Weights of a small image classifier.
Model: 32-pixel images, norm layernorm.
Training: soap at rate 0.002, 7200 steps, batches of 256, held-out accuracy 76%.
Data: trained on Sentinel-2 satellite tiles (TerraMesh), 145000 training examples, 12.7 epochs.
Rows from block 7 of a small image classifier, named by matrix and row number. Rows with one number belong to one neuron. Each number is 128 + 24 x the weight over its row's rms, rounded and kept within 0 to 255. All counts start at 0.
After each neuron's rows are labels from the 100 images, of 14848, where the neuron reaches its largest size: "top examples" is what is common among them. Only what is clearly more common there than usual is listed. The data: Sentinel-2 satellite tiles (TerraMesh). In brackets: how many of the 100, against the usual share in percent.
# gate: MLP gate (model.blocks.7.mlp.gate.weight, 384x192), inputs 0-63
# fc1: MLP up (model.blocks.7.mlp.fc1.weight, 384x192), inputs 0-63
# fc2: MLP down (model.blocks.7.mlp.fc2.weight, 192x384, transposed), outputs 0-63

gate.376 [156 107 138 135 155 133 126 188 124 160 145 167 158 130 146 135 101 144 103 146 137 107 111 108  91  92 109 139 117 131 139  86 179  79 109 141 148  84 121 128 163  82 133 166 148 146 111 134 161 116 149 143 105 148 169 125 120 158 124 139  93 122 173 104]
fc1.376 [133 162 154 111 153  91 172 161 130 119 134 120 180 124 113 137 106 130  98 113  97 117  99 163 145 161 113 134  93 141 130 126 147  90 149 163 127 121 137 160 126 129 111 116 155 133 148 122 119 124  95 116 116 122 142 136 154 138 159 116 140  86 114  97]
fc2.376 [126 130 138 131 150 152 162 100  90 145 130 146 117 123 140  78 145 166 165 126 142 113 117 142 137 150 150 145 105 146 141 106 154 113 151 113 121 100 115 131 107 197 159 109  93 127 109 102 141 145  90 155 141 136 160 117 100 165 146 137 110 108 162  80]
top examples: snow or ice (43 vs 20.6); main land cover: snow or ice (36 vs 14.6)

gate.196 [ 99 143 119 123 150 104  87 127 135 121 140 101 138 136 129 145 161 121 137 117 133 114 132 131 127 103 134 115 104 111 155 123 132 185 115 106 128 135 108 117 164 128 178 121 109 107 112 139 132  94 177 154  97 121 140 126 121 112  96 128 128 166 141 121]
fc1.196 [186 174 125 104 139 129 109 116 136 133 132 112 147 141 138 151 157  86 151  70  84 163 102 108 143 128 126 155 110  91 123 136 104 117 156 105 127 104 118 141  95 168 101 115 128 129 145  83 133 114  96 113 138 141 141 119 119 158 117 112 151 106 185 133]
fc2.196 [135 121 118 110 133 146 131 153 117  99 115 169  90 105 138 145 106 125 145 107 108 124 128 105 131 194 127 122 134 125 151 133 173  97 121 116 127  97 145 113 107 118 136 151 151 160 131 154  93 121 134 169 112 167 156 105 144 169  95 152 117 172 149 137]
top examples: main land cover: water (32 vs 11.2)

gate.125 [138 134 130 138 156 108 121 159 153  90 128 145 131 184 144  99 119  97 109 147 104 117 143 159 139 154 155 159 162 123  91 137 137 135 128 125 113 119 158 150 133 137 170 112 109 178 169 150 119  71 137 136 159 129 193 123 186 178 135 120 119  98 156 168]
fc1.125 [150 150 120 131 171 138 185 115  83 142 117 113 140 106 122  91 102 121 162  93 138 150 173 163 151 122 144 128 112 163 143 144 137 112 123 103 105 131 116 104 122 149 138 103 135  83  90 114 149 140 149 140 147 126 148 114 125 126  97 171 122 112 117  71]
fc2.125 [103 122 210  78 131 130 165 109 125 148 179 176 104 131 120 117  98 123 150  84 108 135 141 114 143 109 139 120 111 136 111 103 115 166 132 154 139 109 140 129 154 135 103 155 129 143 127 126 136 128 175 127 108 137 161 107  72 117 117 141 128 107 133 127]
top examples: main land cover: water (30 vs 11.2)

gate.292 [124 164 114 136 123 111 133  99 142 164 114 125 118  86 137 147  93 141 126  84 151 132 106 142 142 136 115 126  86  84 103 132 138 131 144 125 130 182 114 121  97 129 165 140 108 135 113  90 127 140  97 145 101 119 140 162 118 131 125 132 180 149 165 151]
fc1.292 [151 146 131 201 118 112 125 124 121 126 132 106 121 146 156 147 131 131 107 116  83 152 125  97 110 133  84 111 158 107 155 140  90 135 102 135 145 141 143  99 165 117  98 100 108 123 163 123 117 123 114 155 100 142 160 110 150 137 154 126 126  80 150 110]
fc2.292 [118 114 116 135 120  88 137  83  81 138 137 148 150 138 127 143 149 125 108  93 133 148 151 147 143 113 115 119 126 128 110 168 101 162 114 131 128  93 118 102 139 121 153 120 119 113 102 122 110 101 139 124 118 110 127 109 138 144 179 149 114  87 148  98]
top examples: water (75 vs 40.4); main land cover: water (66 vs 11.2)

gate.140 [ 99  85 183 133 120 138 110 118 113 107 109 162  95 141 141  86 120  91 136 126 148 104  59 132 142 137 118 105 143  88  95 105 135 149 134 152 140 125 139 161 119 158 117 124 127 125  77 102 160 122 146 152 115 142 145 119  90 101  87 109 142 139 102 128]
fc1.140 [ 77 123  65 122 133 137 133 105 137 159 142 115 102 127 119  81 141 142 154 132  94 170 106  98 154 130 155 169  79 127 118 153 157 123 147 129 112 159 145 151 153 166  95 132 138 144 167 149 119 102 108 133 116 150 193 154 104 103 172 139 126 164 157 150]
fc2.140 [ 99 119 135 133 144 127 116  93 100 145 110 145 152 115 108 129 111 100  85 146 141 157 158 120 123  77 129 177 141 179 114 100 117 112 127 144  91 143  90 128 130 126 126 162  62 113 145 131 143 109  95 106 140 126 115 144 163 176  90 145 122 136 169 140]
top examples: main land cover: water (34 vs 11.2)

gate.156 [148 100 107 145 181  95 135 101 108 125 114 124 133 126 102 185 154  91  95 116 152 131 142  96 127 135 156 122 118 119 119 131 122 139 159  81  96 142 127 103 116 135 159 140 101 107 148 141 136 109 142 128 172 133  93 138 108 130 167 104 101 135 141 146]
fc1.156 [103 105 106 136 157 122 143  91  77 116 149 133 111 137 139  73 195 126 164 153 128 158 180 152 167 110 144 101 124 129 122 113 160 139 124 143 124  98 135  69 125 105 136  91 105 149 110 153 153 139 160 130 136 109 126 151 156 142 140 143 137 138 138 127]
fc2.156 [152 113  96 117 137 114 105 134  69 124 148 137 146 137 149 100 116 142 123 159 126 119 143 137 138 102 151 153 114 148 103 119 113  99 123  94  97 109 136 110 167 156 115 146  90 153 109 172 116 140 109  59 116 125 134 124 148 111 108 130 124 135 162 149]
top examples: main land cover: water (30 vs 11.2)

gate.322 [162 146 102 115 142  87 133  87 120 132 177 144 142  96  90  96 117 125 119  95 128 129 149 112 100 109 117 169 127  80 127 182 152 112 118 146 139 127 156 102 118 173 170 119 101 158 116  88 195 117 119 125 155 104 125 162 143 145 128 115 167 131 106 139]
fc1.322 [162 111 145 149 172 136 128 105  80 152  88 143  96 141  87 152 183 163 140 120 100 100 111 115 137 174 114 118 106 105 166  97 155  98 118 117 150 146  85 137 109 132 161  88 130 158 135 157 127 120 109 134 114 114 127  94 103 110 129 164 142 119 162 120]
fc2.322 [128 132 139 140  94  86 111 139 108 110 122 152  67 130 127 157 103 148 142 127 155 136  77 135 166 132 174  94 146 160 108 116 114 130 148 159 100 138 131  90 140 126 146 134 135 123 140 142 115  93 143 164 130 133  79 114 159 131 166 143 126 176 151 144]
top examples: snow or ice (52 vs 20.6); main land cover: snow or ice (42 vs 14.6); main land cover: water (29 vs 11.2)

gate.16 [123 171  87  98 125 137 133 116 153 109 100 112 122 130 141 128 113 140 144 137 117 109 127 150 144 138 160 132 152 156 134 118 153  83 142 114 123 130  89 129 101 154 121 147 145 119 118 138 112 119 126 152 115 160 153 120 178 158 178 100 142 116  97 102]
fc1.16 [134 106  98 139  94 111 120 113  90 130 101  92 113 167 165  85 127 140 116 156 131 131  99 102 130  85 164 144 112 108  83 175 135  88  92 162  70 126 125 165 137 101 152 146 172 136 114 191 129 125 111 145 119  90 132 134 105 134 128 156  92 113 117 137]
fc2.16 [141 116 124 128 133 167 153 141 127 154 184 104 144 133 127 136 105 148 155 174 139 137 107 125 174  76 136 119 148 113 163 151 125 136 146  96  84  99 162 152 137 118 117 126 139 115 139 124 109 156 101 153 124 147 183 175 135 129 115 155 160  82 159 107]
top examples: main land cover: water (34 vs 11.2)

gate.2 [168 112 136 149  89 126 179 146 103 154 143 129 104 145 128 136 119 159 113 149 147 130 128 139 136 126 131 123 107 122 116 145 118 123 126 127 149 132 129 164 128 127 129  90 143 136 127 181 129 108 101 102 130 124 129 141 120 149 126 141 142 103  98 124]
fc1.2 [117 121 117 130 126 120 134 123  87 125  95  70  81 124 131 160 112 155 151 133 122 186 131 104 164  97 118 104 155 125 149 117  89 130 142 122 125  88 112 121 126 151 131 113 132 103 133 145 120 128 120 168 125 133  99 156 146 122 141 159 159 130 150 109]
fc2.2 [125 127 125 149 143 117 125 154 149 168 127 130 100 119 118 113 180 127 101 123 124 158 109 104 112 166 134 132 142 106 108  96 110 122 143 150 163 129 106 110 163 141 135 101 150 125 149 117 162 118 124  97  91 149 120 123 178 142  93 160 128 131 117 142]
top examples: snow or ice (54 vs 20.6); main land cover: snow or ice (51 vs 14.6)

gate.234 [ 93 107 132 122 173 143 149 152 140 119 189 162 108 173 172  97 119 109 113 104 168 107 111 102 116 178 146 104 111 130 112  94 164 135 112  66 144 174 169 124 143 127 113  90 140 144  96 124 148 171 194 118 121 131 152  97 136 116 138 131 103 141 100  90]
fc1.234 [159 142 125 102 136 137 101 133 199 123  83  74 139 115 172 143 114 128 147 114 121 150 130 146 151 118 115 110 155 161 137  90  95 147 137 120 151  84 114 122 103 111 137 154 139  95 158 131 103 120 153 165 124 173 118  95 142 131 123 151 135  97 113 104]
fc2.234 [177 114 121  88 160 136 110  60 118 166 152 137  98 151 111 143 148 146 139 127 156 129 186 120 136 132 107 149 132 140 143 116  97 168 126 125 126 148  98 140 149 113 146 148 156 151 158 120  97 123 129 145 123 123  81  96 118  80  94 144 100 118 110 160]
top examples: snow or ice (51 vs 20.6); main land cover: snow or ice (49 vs 14.6)

gate.118 [100 127 129 126 152 184 116 114  90 130 151 168 133 111 109 111  81 123 147  43 118 147 145 126 125 150 146 150 127 128 139 143 152 115 117 134 117 163 119 151 137 134 137 167 114 144 129 134 127 150 173 116 118 115  66 159  71 134 180 126 116 117 103 130]
fc1.118 [155 158 138 111 137 122 120 128 141 128 107 106 108 134 135 135 132 110 133 160  96 137 167 133 108 107 138 136  75  96 164 161  80 142 141 152 129 115  99 116 145 162 130 123 111 118 107 139 143 133 174  89 148 149 170 139 134 113 130 109 145 146 141 132]
fc2.118 [155 113  85 128 137 125 144 126 180 114 115 180 167 102 142 116 134 149 100 122 111 158  83 136 109 140 121 102  97 118 141  83 111 121 100  94 148 163 101 136 119 167 137 127 107 105 158 132  95 164 165  94 153  66  98 103 117 129 121 153 140 159 125 113]
top examples: main land cover: water (34 vs 11.2)

gate.164 [105 126 128 121 128 127  61  99 157 133  72 143 129 141 126 124 145  92 133 115 134 169 130 164  69  94 151 138 134 153 115 161 100  94 128 137 120 145 108 109 119 123 149 151 148 131 106 130 107 125 109 152 184 121 135 150 102 122 134 121 134 132 135 124]
fc1.164 [112 137 121 147 161 122 103 147 163  99 111 122 168 100 151  79 138 109 162 143 122 127 119 121 172 139 157 184 142 131 120 127 136 122 128 175 128 143 103 126 167 141 150 136 131 172 191 121  85 116 127  98  93 130 147 128 104 122 124 147 118 156 125 118]
fc2.164 [105 121 114  87 117 139  92 132 152  99  49 144 154  86 122  95 130 110 161 157 106 110 111 135 144 138  66 108 145 153 130 122 139 132 113 126 159 170 131 119 169  95 124 153  90 146 133 137 135  82 135 139 136  98 159 117 133 121 134 128 128 123 122 123]
top examples: snow or ice (52 vs 20.6); main land cover: snow or ice (43 vs 14.6)

gate.343 [ 78 151 127 133 104 132 176 116 110 103 122 117 124 115 152 134 132 113 164  96 111 155 141  96 112 147 143 144 109 116 133 145 163 104 132 133  97 129 110 163 131 155 110  97 129 131 178 141 144 113  98 122 111 133 154 140  98 125 101 115 114 133 123 138]
fc1.343 [ 80 137 142 122 161 174  91 157 144 142 173 155 127 128 124 138 121 148 109 123 109 107 134 105 134  98 121 163 147 108 143 130 142 133 128 152 129 164 144 103  95 154 145 136 124 127  81 113 131  97 107 111 149 125 162 176 133 150 114  96 121 130 145 177]
fc2.343 [153 107 117 121  75 104 159 115 129  98  56 112  93 155 148 160 143  63 130  89  96 128 144  96 117 106 158 143 125 119 151 108 132 133 130 145 112 135 100 102 120 117 135 122 118 100 153 143 121 143 150 137 103 112 147 101  81 139 102 139 136 166 125 176]
top examples: snow or ice (42 vs 20.6)

gate.300 [110 154 106 124 118 142 108 150 146 125 131 156 113 105 149  95 111 153 140 105 144 119 133 110 111 158 103  75 130  87  69 129  96 140 115 124 122 132 153  90 111  98 131 172 179 129 101 105 112 131 112 146  90 132 149 106 122 140 111 105 173 118  91 148]
fc1.300 [158 105 104 193  65 122 122 132 134 120 157  83 105 108 110 132 158 119 132  68 114 130 132 139 100 129 110 109 140 130 161 125 105 161 142 132 121 111 178 143 114 138 102 125 143 119 144 136 151 142 146  98 138  86  81 141 122 125 126 178 142  87 175 122]
fc2.300 [130 139 133 123 158 113 191 167  79 139 135 178 109 121 136 110 152 133 111  97 159 142 145 109 178 127 107 152  92 140 100 116 164 128 131 103 112 124 145 111 111 105 146 101 134 120 152 146 149 143 143 154 142 137 153 126 148 147 111  95 206 121 129 180]
top examples: water (65 vs 40.4); main land cover: water (50 vs 11.2)

gate.22 [156 105 123 136  74 108  71 176 115 143 160 114 157 155 138 143 143 115 110 139 104 108 126 110 154 135 115 168 139 120 117 116 150 166  90 127 131 150 143 124 137 135 101 157 109 157 128  93  87 116 160 157  82 155 123 114 128 167 126 133 123  94 108 106]
fc1.22 [151 118 152 169 105 139  91 187 118 107 127 196 120 136 116  85 178 139 142 102 116 148 110 100 125 130 139  97  98 122 102 128 151 134 114 136 159 158 121 114 148  99  77 158 130  86 143 107  92  90 130 137 125  94 127 123 116 162 138 142 150  84  88 176]
fc2.22 [115 106 109  78 143 153 147 157 161  93 169 142 132  99 125 139 110 120 127  76 130  89 154 143 138 127 146 127  93 167 122 146 160  87 109 105  97 133 153 125  98 112 129 140 140 129 154 113 158 146 103 146 156  79  92 128  97 134 126 105 141 106 129 156]
top examples: main land cover: rangeland (42 vs 20.4)