A small image classifier, trained from scratch.
Data: trained on Sentinel-2 satellite tiles (TerraMesh), 145000 training examples.
Rows from block 5, named by matrix and row number. Rows with one number belong to one neuron. Each number is 50 + 15 x the weight over its row's rms, rounded and kept within 0 to 99. All counts start at 0. After the name is the row's rms in percent of the matrix's.
# gate: MLP gate (model.blocks.5.mlp.gate.weight, 384x192), inputs 0-95
# fc1: MLP up (model.blocks.5.mlp.fc1.weight, 384x192), inputs 0-95
# fc2: MLP down (model.blocks.5.mlp.fc2.weight, 192x384, transposed), outputs 0-95
gate.133 099:45 51 54 48 50 44 51 52 46 74 95 63 48 43 38 20 74 45 61 57 53 38 46 21 86 62 13 21 57 48 68 28 41 45 44 38 68 48 37 47 36 65 58 36 82 74 52 22 66 72 54 35 35 64 51 51 23 54 50 58 37 44 36 39 52 53 68 31 38 40 63 70 42 39 40 54 40 59 28 51 41 38 53 25 65 49 46 57 65 45 54 36 54 63 45 64
fc1.133 099:67 49 16 54 20 32 48 67 47 43 57 41 32 71 43 46 19 64 29 53 56 67 53 48 44 54 49 46 44 55 48 58 31 48 33 36 46 62 41 73 31 71 40 49 60 73 34 23 68 45 39 49 88 54 27 45 55 60 66 73 43 23 52 45 61 45 27 34 60 40 41 39 52 43 64 64 67 48 22 37 48 64 37 45 36 28 43 46 68 36 67 49 25 57 60 69
fc2.133 103:52 27 55 42 49 39 28 30 85 45 46 36 50 46 59 39 29 41 43 52 34 41 61 27 55 86 54 37 29 63 56 66 34 52 53 55 26 63 57 76 48 49 41 40 29 29 36 46 51 49 25 73 63 72 47 32 68 54 38 53 26 25 80 41 46 50 84 74 37 46 64 59 46 60 65 43 51 36 49 49 55 64 82 17 32 27 64 58 53 59 25 40 48 61 00 59
gate.134 094:53 48 32 45 41 78 52 56 44 43 09 57 40 43 72 66 42 78 71 73 73 36 54 33 60 51 60 70 19 47 77 42 60 39 45 54 88 62 56 55 43 36 49 68 52 87 55 41 39 61 46 46 51 63 48 49 72 45 31 37 56 40 35 53 76 56 32 61 38 53 40 63 52 53 48 51 72 57 58 56 49 55 39 54 56 52 24 37 51 44 52 31 42 44 52 56
fc1.134 097:40 61 36 21 53 47 50 39 55 41 33 53 42 12 61 58 59 15 49 48 34 51 48 41 52 65 31 48 39 15 55 43 75 58 41 34 62 61 46 39 46 37 50 65 70 85 50 67 46 71 62 31 62 47 55 27 46 64 34 51 33 69 29 59 66 38 66 69 53 21 33 38 53 70 62 50 59 45 77 59 34 40 68 69 61 46 06 19 56 57 39 48 50 54 50 34
fc2.134 098:38 61 30 48 23 57 26 66 43 44 52 64 54 63 68 42 26 63 53 31 34 53 49 31 57 34 35 51 52 52 65 43 50 54 63 41 69 47 60 88 70 33 42 39 45 63 79 58 39 36 51 67 25 34 42 21 84 61 72 31 61 49 66 44 49 60 66 28 56 51 46 57 20 59 59 68 45 70 53 58 50 75 47 58 54 56 64 72 36 49 53 58 72 53 55 65
gate.135 105:65 78 23 53 49 67 46 63 39 68 36 56 31 42 48 58 64 51 23 76 73 32 49 56 37 83 49 18 44 44 51 50 49 45 62 42 51 55 59 20 58 66 54 56 34 70 50 59 62 48 71 24 42 67 32 43 28 35 56 42 49 76 62 49 72 80 49 53 48 60 34 64 30 57 52 44 77 26 31 48 63 27 61 49 54 67 61 45 50 39 31 63 54 23 34 50
fc1.135 111:54 49 61 37 57 69 38 50 31 50 42 69 53 31 69 29 27 48 18 56 09 32 43 67 39 35 65 46 30 67 39 52 26 62 41 34 77 54 49 43 60 19 21 72 61 71 56 53 62 55 37 80 76 66 38 14 59 40 45 61 33 41 56 54 54 38 61 49 65 68 38 49 47 25 57 46 57 35 64 41 49 45 47 37 49 35 66 63 37 66 59 35 42 33 66 33
fc2.135 101:56 49 43 65 69 60 24 47 53 41 65 52 68 23 34 45 26 79 57 40 79 43 69 47 23 63 46 47 53 57 78 37 40 58 49 36 51 42 55 58 74 53 42 27 36 63 31 55 61 65 31 53 67 39 66 29 53 47 52 37 46 53 46 70 50 29 30 37 43 22 72 31 89 37 58 34 32 41 62 40 25 62 37 60 46 46 45 68 63 59 61 55 71 58 26 43
gate.136 105:55 35 39 65 40 40 59 21 76 58 71 45 46 36 55 45 40 32 63 45 58 55 69 80 43 55 39 47 61 53 37 60 47 50 43 26 42 30 14 62 49 57 28 45 65 61 62 65 56 67 48 38 32 47 72 47 41 49 87 64 79 56 52 73 18 44 24 53 21 76 81 56 42 46 45 45 62 48 74 62 58 38 52 46 38 56 36 62 53 66 55 61 58 75 72 59
fc1.136 106:40 65 51 59 40 61 48 61 64 46 37 42 49 71 37 58 56 67 50 52 69 51 81 48 51 44 62 50 43 62 76 65 44 52 44 38 76 52 28 65 26 58 49 57 56 43 55 42 65 35 55 53 45 65 20 17 50 65 51 36 40 66 25 69 29 59 37 48 56 70 25 26 38 67 52 45 57 50 88 52 28 36 40 58 27 32 49 31 49 53 49 78 38 77 37 58
fc2.136 104:72 51 42 33 62 62 63 68 41 59 51 64 59 36 30 37 94 56 58 61 67 55 62 58 37 30 62 62 38 33 44 52 47 46 37 47 59 30 52 45 46 47 60 56 35 32 52 45 36 36 50 61 49 28 40 27 79 44 49 39 48 40 26 78 66 81 40 55 29 37 66 57 59 39 48 75 44 80 07 58 29 61 52 77 74 53 50 33 43 58 43 55 61 65 44 47
gate.137 111:25 54 65 57 50 33 53 67 29 62 54 27 50 57 61 51 63 36 65 13 57 44 32 45 27 53 43 45 40 40 39 61 44 68 42 43 56 51 66 23 63 32 70 43 71 65 50 27 61 29 64 60 47 72 48 68 53 56 61 43 38 37 52 42 43 41 69 62 41 78 76 56 32 69 48 61 66 78 67 55 42 59 47 45 53 44 65 77 60 49 53 62 45 55 44 90
fc1.137 114:43 32 46 49 33 50 57 64 53 43 51 37 77 76 58 62 36 59 55 41 52 36 44 62 28 61 30 65 50 42 41 71 41 61 56 43 65 69 47 27 76 52 43 37 60 66 32 70 67 37 54 22 35 37 54 43 59 38 41 69 53 57 59 72 55 54 54 44 56 45 22 74 56 57 64 72 70 67 49 71 46 29 46 41 46 59 53 59 60 49 43 43 71 72 36 99
fc2.137 112:36 59 17 37 55 58 56 54 47 78 42 12 24 76 55 16 44 36 64 67 57 38 11 55 38 44 52 57 32 53 46 00 58 72 41 34 40 35 27 35 90 40 38 53 34 52 28 63 61 68 67 40 74 57 34 63 55 60 53 33 46 39 62 48 62 35 46 58 36 48 35 60 47 65 40 49 34 65 61 50 54 31 52 38 48 57 32 58 67 61 62 50 53 50 49 77
gate.138 094:30 68 63 78 59 55 23 54 86 32 58 20 53 49 70 33 52 43 56 51 39 23 35 47 50 39 28 54 66 59 51 42 55 53 84 50 45 58 65 44 58 52 60 42 60 47 53 39 45 49 36 48 51 57 39 74 59 22 35 49 62 51 41 47 54 30 36 29 48 59 57 55 30 41 49 68 51 46 80 63 38 59 32 61 36 68 33 45 48 60 61 70 59 59 54 44
fc1.138 092:52 49 56 65 56 45 31 86 36 69 33 45 51 59 56 43 32 56 73 35 31 18 34 83 43 69 38 75 65 53 45 57 68 37 60 57 55 70 51 29 52 50 43 46 36 27 40 32 50 31 32 47 44 32 41 73 38 04 52 37 56 56 91 66 38 53 68 64 39 44 46 42 68 60 30 47 21 50 45 59 74 61 62 42 17 64 49 27 33 68 55 65 59 14 50 63
fc2.138 096:24 42 74 36 57 25 59 77 54 38 49 69 35 82 52 56 54 63 71 52 46 47 71 37 45 60 44 57 44 60 43 62 51 46 50 57 57 54 60 57 97 49 59 63 52 23 32 64 54 48 61 77 61 69 42 38 75 32 64 51 43 68 12 48 62 26 45 40 62 49 31 44 61 61 61 44 42 58 41 54 55 42 59 46 32 61 30 39 50 54 41 71 52 23 55 58
gate.139 099:72 64 66 65 54 30 29 36 31 25 55 57 38 54 37 72 47 66 28 71 63 41 46 45 75 43 75 43 52 44 70 58 44 24 73 66 68 54 43 36 40 81 26 31 11 45 53 67 61 55 73 72 39 56 33 33 74 44 38 49 41 44 66 16 62 47 48 69 53 42 68 51 44 46 36 64 50 42 62 45 40 37 68 45 54 61 50 62 32 31 35 73 22 65 81 49
fc1.139 098:52 47 57 39 58 29 54 36 55 47 57 66 59 36 57 54 52 12 33 72 51 39 48 60 67 49 67 69 47 34 50 30 38 52 65 39 39 49 34 36 55 53 41 30 52 50 58 65 27 66 63 63 76 52 31 64 45 43 50 79 51 66 48 75 45 51 37 61 73 36 70 73 64 35 63 54 74 51 47 53 32 69 36 40 57 75 54 62 55 34 61 52 40 72 74 69
fc2.139 103:51 49 32 44 56 75 34 40 32 63 57 16 56 48 48 82 38 44 60 51 65 75 71 58 61 58 60 36 75 78 67 33 39 42 75 65 61 56 60 69 62 09 39 72 57 68 62 14 61 48 43 49 37 32 54 28 80 61 34 68 39 61 60 61 56 68 26 54 53 62 70 61 31 57 64 67 25 81 39 43 62 56 44 77 40 39 52 47 53 54 60 29 51 31 32 62
gate.140 099:57 47 46 43 68 35 65 45 66 77 56 67 46 61 56 70 68 71 39 51 48 68 58 21 60 40 37 51 55 69 28 36 31 68 70 61 32 34 21 64 28 48 49 60 68 40 41 67 62 56 69 75 65 47 54 17 39 42 49 48 53 60 67 41 47 81 78 55 50 24 90 58 66 50 72 47 81 47 85 70 41 73 50 32 75 47 34 54 40 40 68 39 46 37 37 34
fc1.140 102:28 46 43 42 52 57 48 56 53 29 42 47 41 16 32 58 55 64 53 45 24 43 42 35 63 45 44 77 53 49 53 39 47 78 60 52 43 59 52 49 70 79 77 29 53 53 46 54 21 47 52 40 54 36 57 40 62 42 49 38 68 54 73 26 66 28 35 60 46 54 54 51 60 17 33 57 71 41 49 29 43 93 48 51 38 27 38 76 86 60 18 40 45 65 60 57
fc2.140 105:85 63 57 36 41 49 64 40 38 85 48 26 68 55 75 44 24 53 26 57 51 69 78 44 46 35 38 58 40 40 83 52 40 38 43 37 40 23 35 23 57 42 58 41 39 62 45 46 55 70 11 50 40 55 55 78 75 56 58 06 55 48 35 62 73 59 52 68 48 39 33 63 54 38 38 42 37 40 57 61 42 59 30 65 38 41 64 66 16 42 64 38 74 43 20 42
gate.141 102:64 63 72 65 42 63 59 55 58 34 55 50 48 42 43 63 54 32 94 33 29 30 85 44 55 59 22 49 53 42 48 34 50 83 64 49 40 72 39 66 45 67 79 53 55 52 43 56 52 26 32 64 49 57 63 63 29 38 77 40 62 46 61 37 73 45 44 49 39 43 43 60 48 38 64 57 48 43 81 18 29 52 46 44 44 62 42 48 39 49 59 45 48 61 47 48
fc1.141 107:37 47 32 60 39 62 53 71 61 54 37 38 26 55 51 65 52 67 31 52 42 44 36 42 63 37 47 65 62 29 37 46 78 49 56 42 57 60 80 47 40 64 65 51 50 33 82 53 30 75 72 66 64 40 54 59 41 23 56 39 47 75 89 70 67 71 53 36 56 74 38 59 41 40 67 52 45 52 47 55 63 51 47 51 63 67 75 54 56 52 39 38 48 75 43 51
fc2.141 106:45 50 55 57 64 61 45 51 39 47 51 35 55 63 24 32 27 43 18 34 50 38 33 39 41 46 51 67 45 46 36 77 55 42 45 79 22 94 61 46 42 50 50 41 61 67 36 52 70 46 32 58 41 50 56 60 43 27 50 70 81 42 47 52 69 41 27 34 55 32 66 55 40 57 50 47 56 64 33 64 60 51 38 27 44 95 54 78 24 92 46 39 58 42 47 44
gate.142 101:54 44 44 42 71 38 63 48 61 34 37 26 38 36 28 55 58 66 38 50 50 42 30 32 35 37 69 69 05 10 60 54 50 69 46 28 46 69 57 75 63 51 44 40 52 48 55 75 29 67 34 55 45 26 43 37 28 50 58 45 41 84 56 43 50 53 41 56 42 75 80 48 62 38 39 71 52 27 71 71 57 40 38 85 56 38 77 62 38 35 28 53 59 56 51 62
fc1.142 102:57 39 30 39 49 59 63 69 39 46 65 57 49 61 48 24 51 31 30 49 35 39 47 70 83 56 09 43 31 53 80 46 62 49 66 47 61 61 22 76 62 20 45 37 80 51 29 63 56 45 44 48 75 49 29 34 30 42 69 40 67 27 26 46 55 47 58 52 30 42 39 50 56 33 57 54 62 57 53 18 88 70 54 48 57 53 84 42 58 57 50 77 37 67 62 45
fc2.142 103:75 46 29 44 44 41 49 50 29 77 39 39 40 54 84 63 25 47 50 76 54 44 57 35 31 23 49 81 73 60 37 48 61 49 66 62 57 50 27 47 55 60 24 56 32 43 60 49 49 65 38 63 37 45 51 58 50 51 47 26 49 56 43 39 68 44 51 58 56 61 23 60 58 57 50 47 23 43 31 55 81 64 35 30 53 68 45 39 48 61 34 41 56 65 73 49
gate.143 102:29 36 52 35 47 40 38 47 39 50 40 74 74 44 17 81 49 54 44 45 40 56 53 88 50 21 50 50 58 56 46 49 37 51 49 38 63 49 42 30 60 63 65 68 67 41 47 61 53 56 44 74 40 34 48 33 02 68 39 41 58 65 73 79 54 46 30 55 70 39 25 67 64 56 57 58 54 43 46 63 54 49 58 31 40 71 50 48 17 69 40 32 43 50 71 63
fc1.143 106:56 41 46 47 59 35 57 43 57 81 50 43 81 47 57 48 48 45 56 75 17 38 24 33 40 71 24 58 48 52 56 41 42 43 62 45 47 42 66 64 53 54 38 57 60 63 41 48 53 48 73 49 33 52 44 46 79 56 30 58 76 50 62 58 55 41 53 58 59 55 60 61 43 17 61 37 43 28 64 58 82 44 57 35 57 68 33 57 51 49 50 50 69 60 43 35
fc2.143 102:43 76 74 50 53 47 75 37 45 62 61 32 66 48 35 67 28 58 43 47 26 57 79 28 52 25 66 58 61 44 15 38 78 36 50 44 71 49 44 42 44 45 43 52 43 35 54 41 57 69 38 33 70 33 26 67 43 59 34 42 56 63 88 54 38 61 40 44 32 54 77 32 45 31 59 76 44 40 40 45 65 22 55 43 74 57 21 40 54 66 54 34 54 50 29 64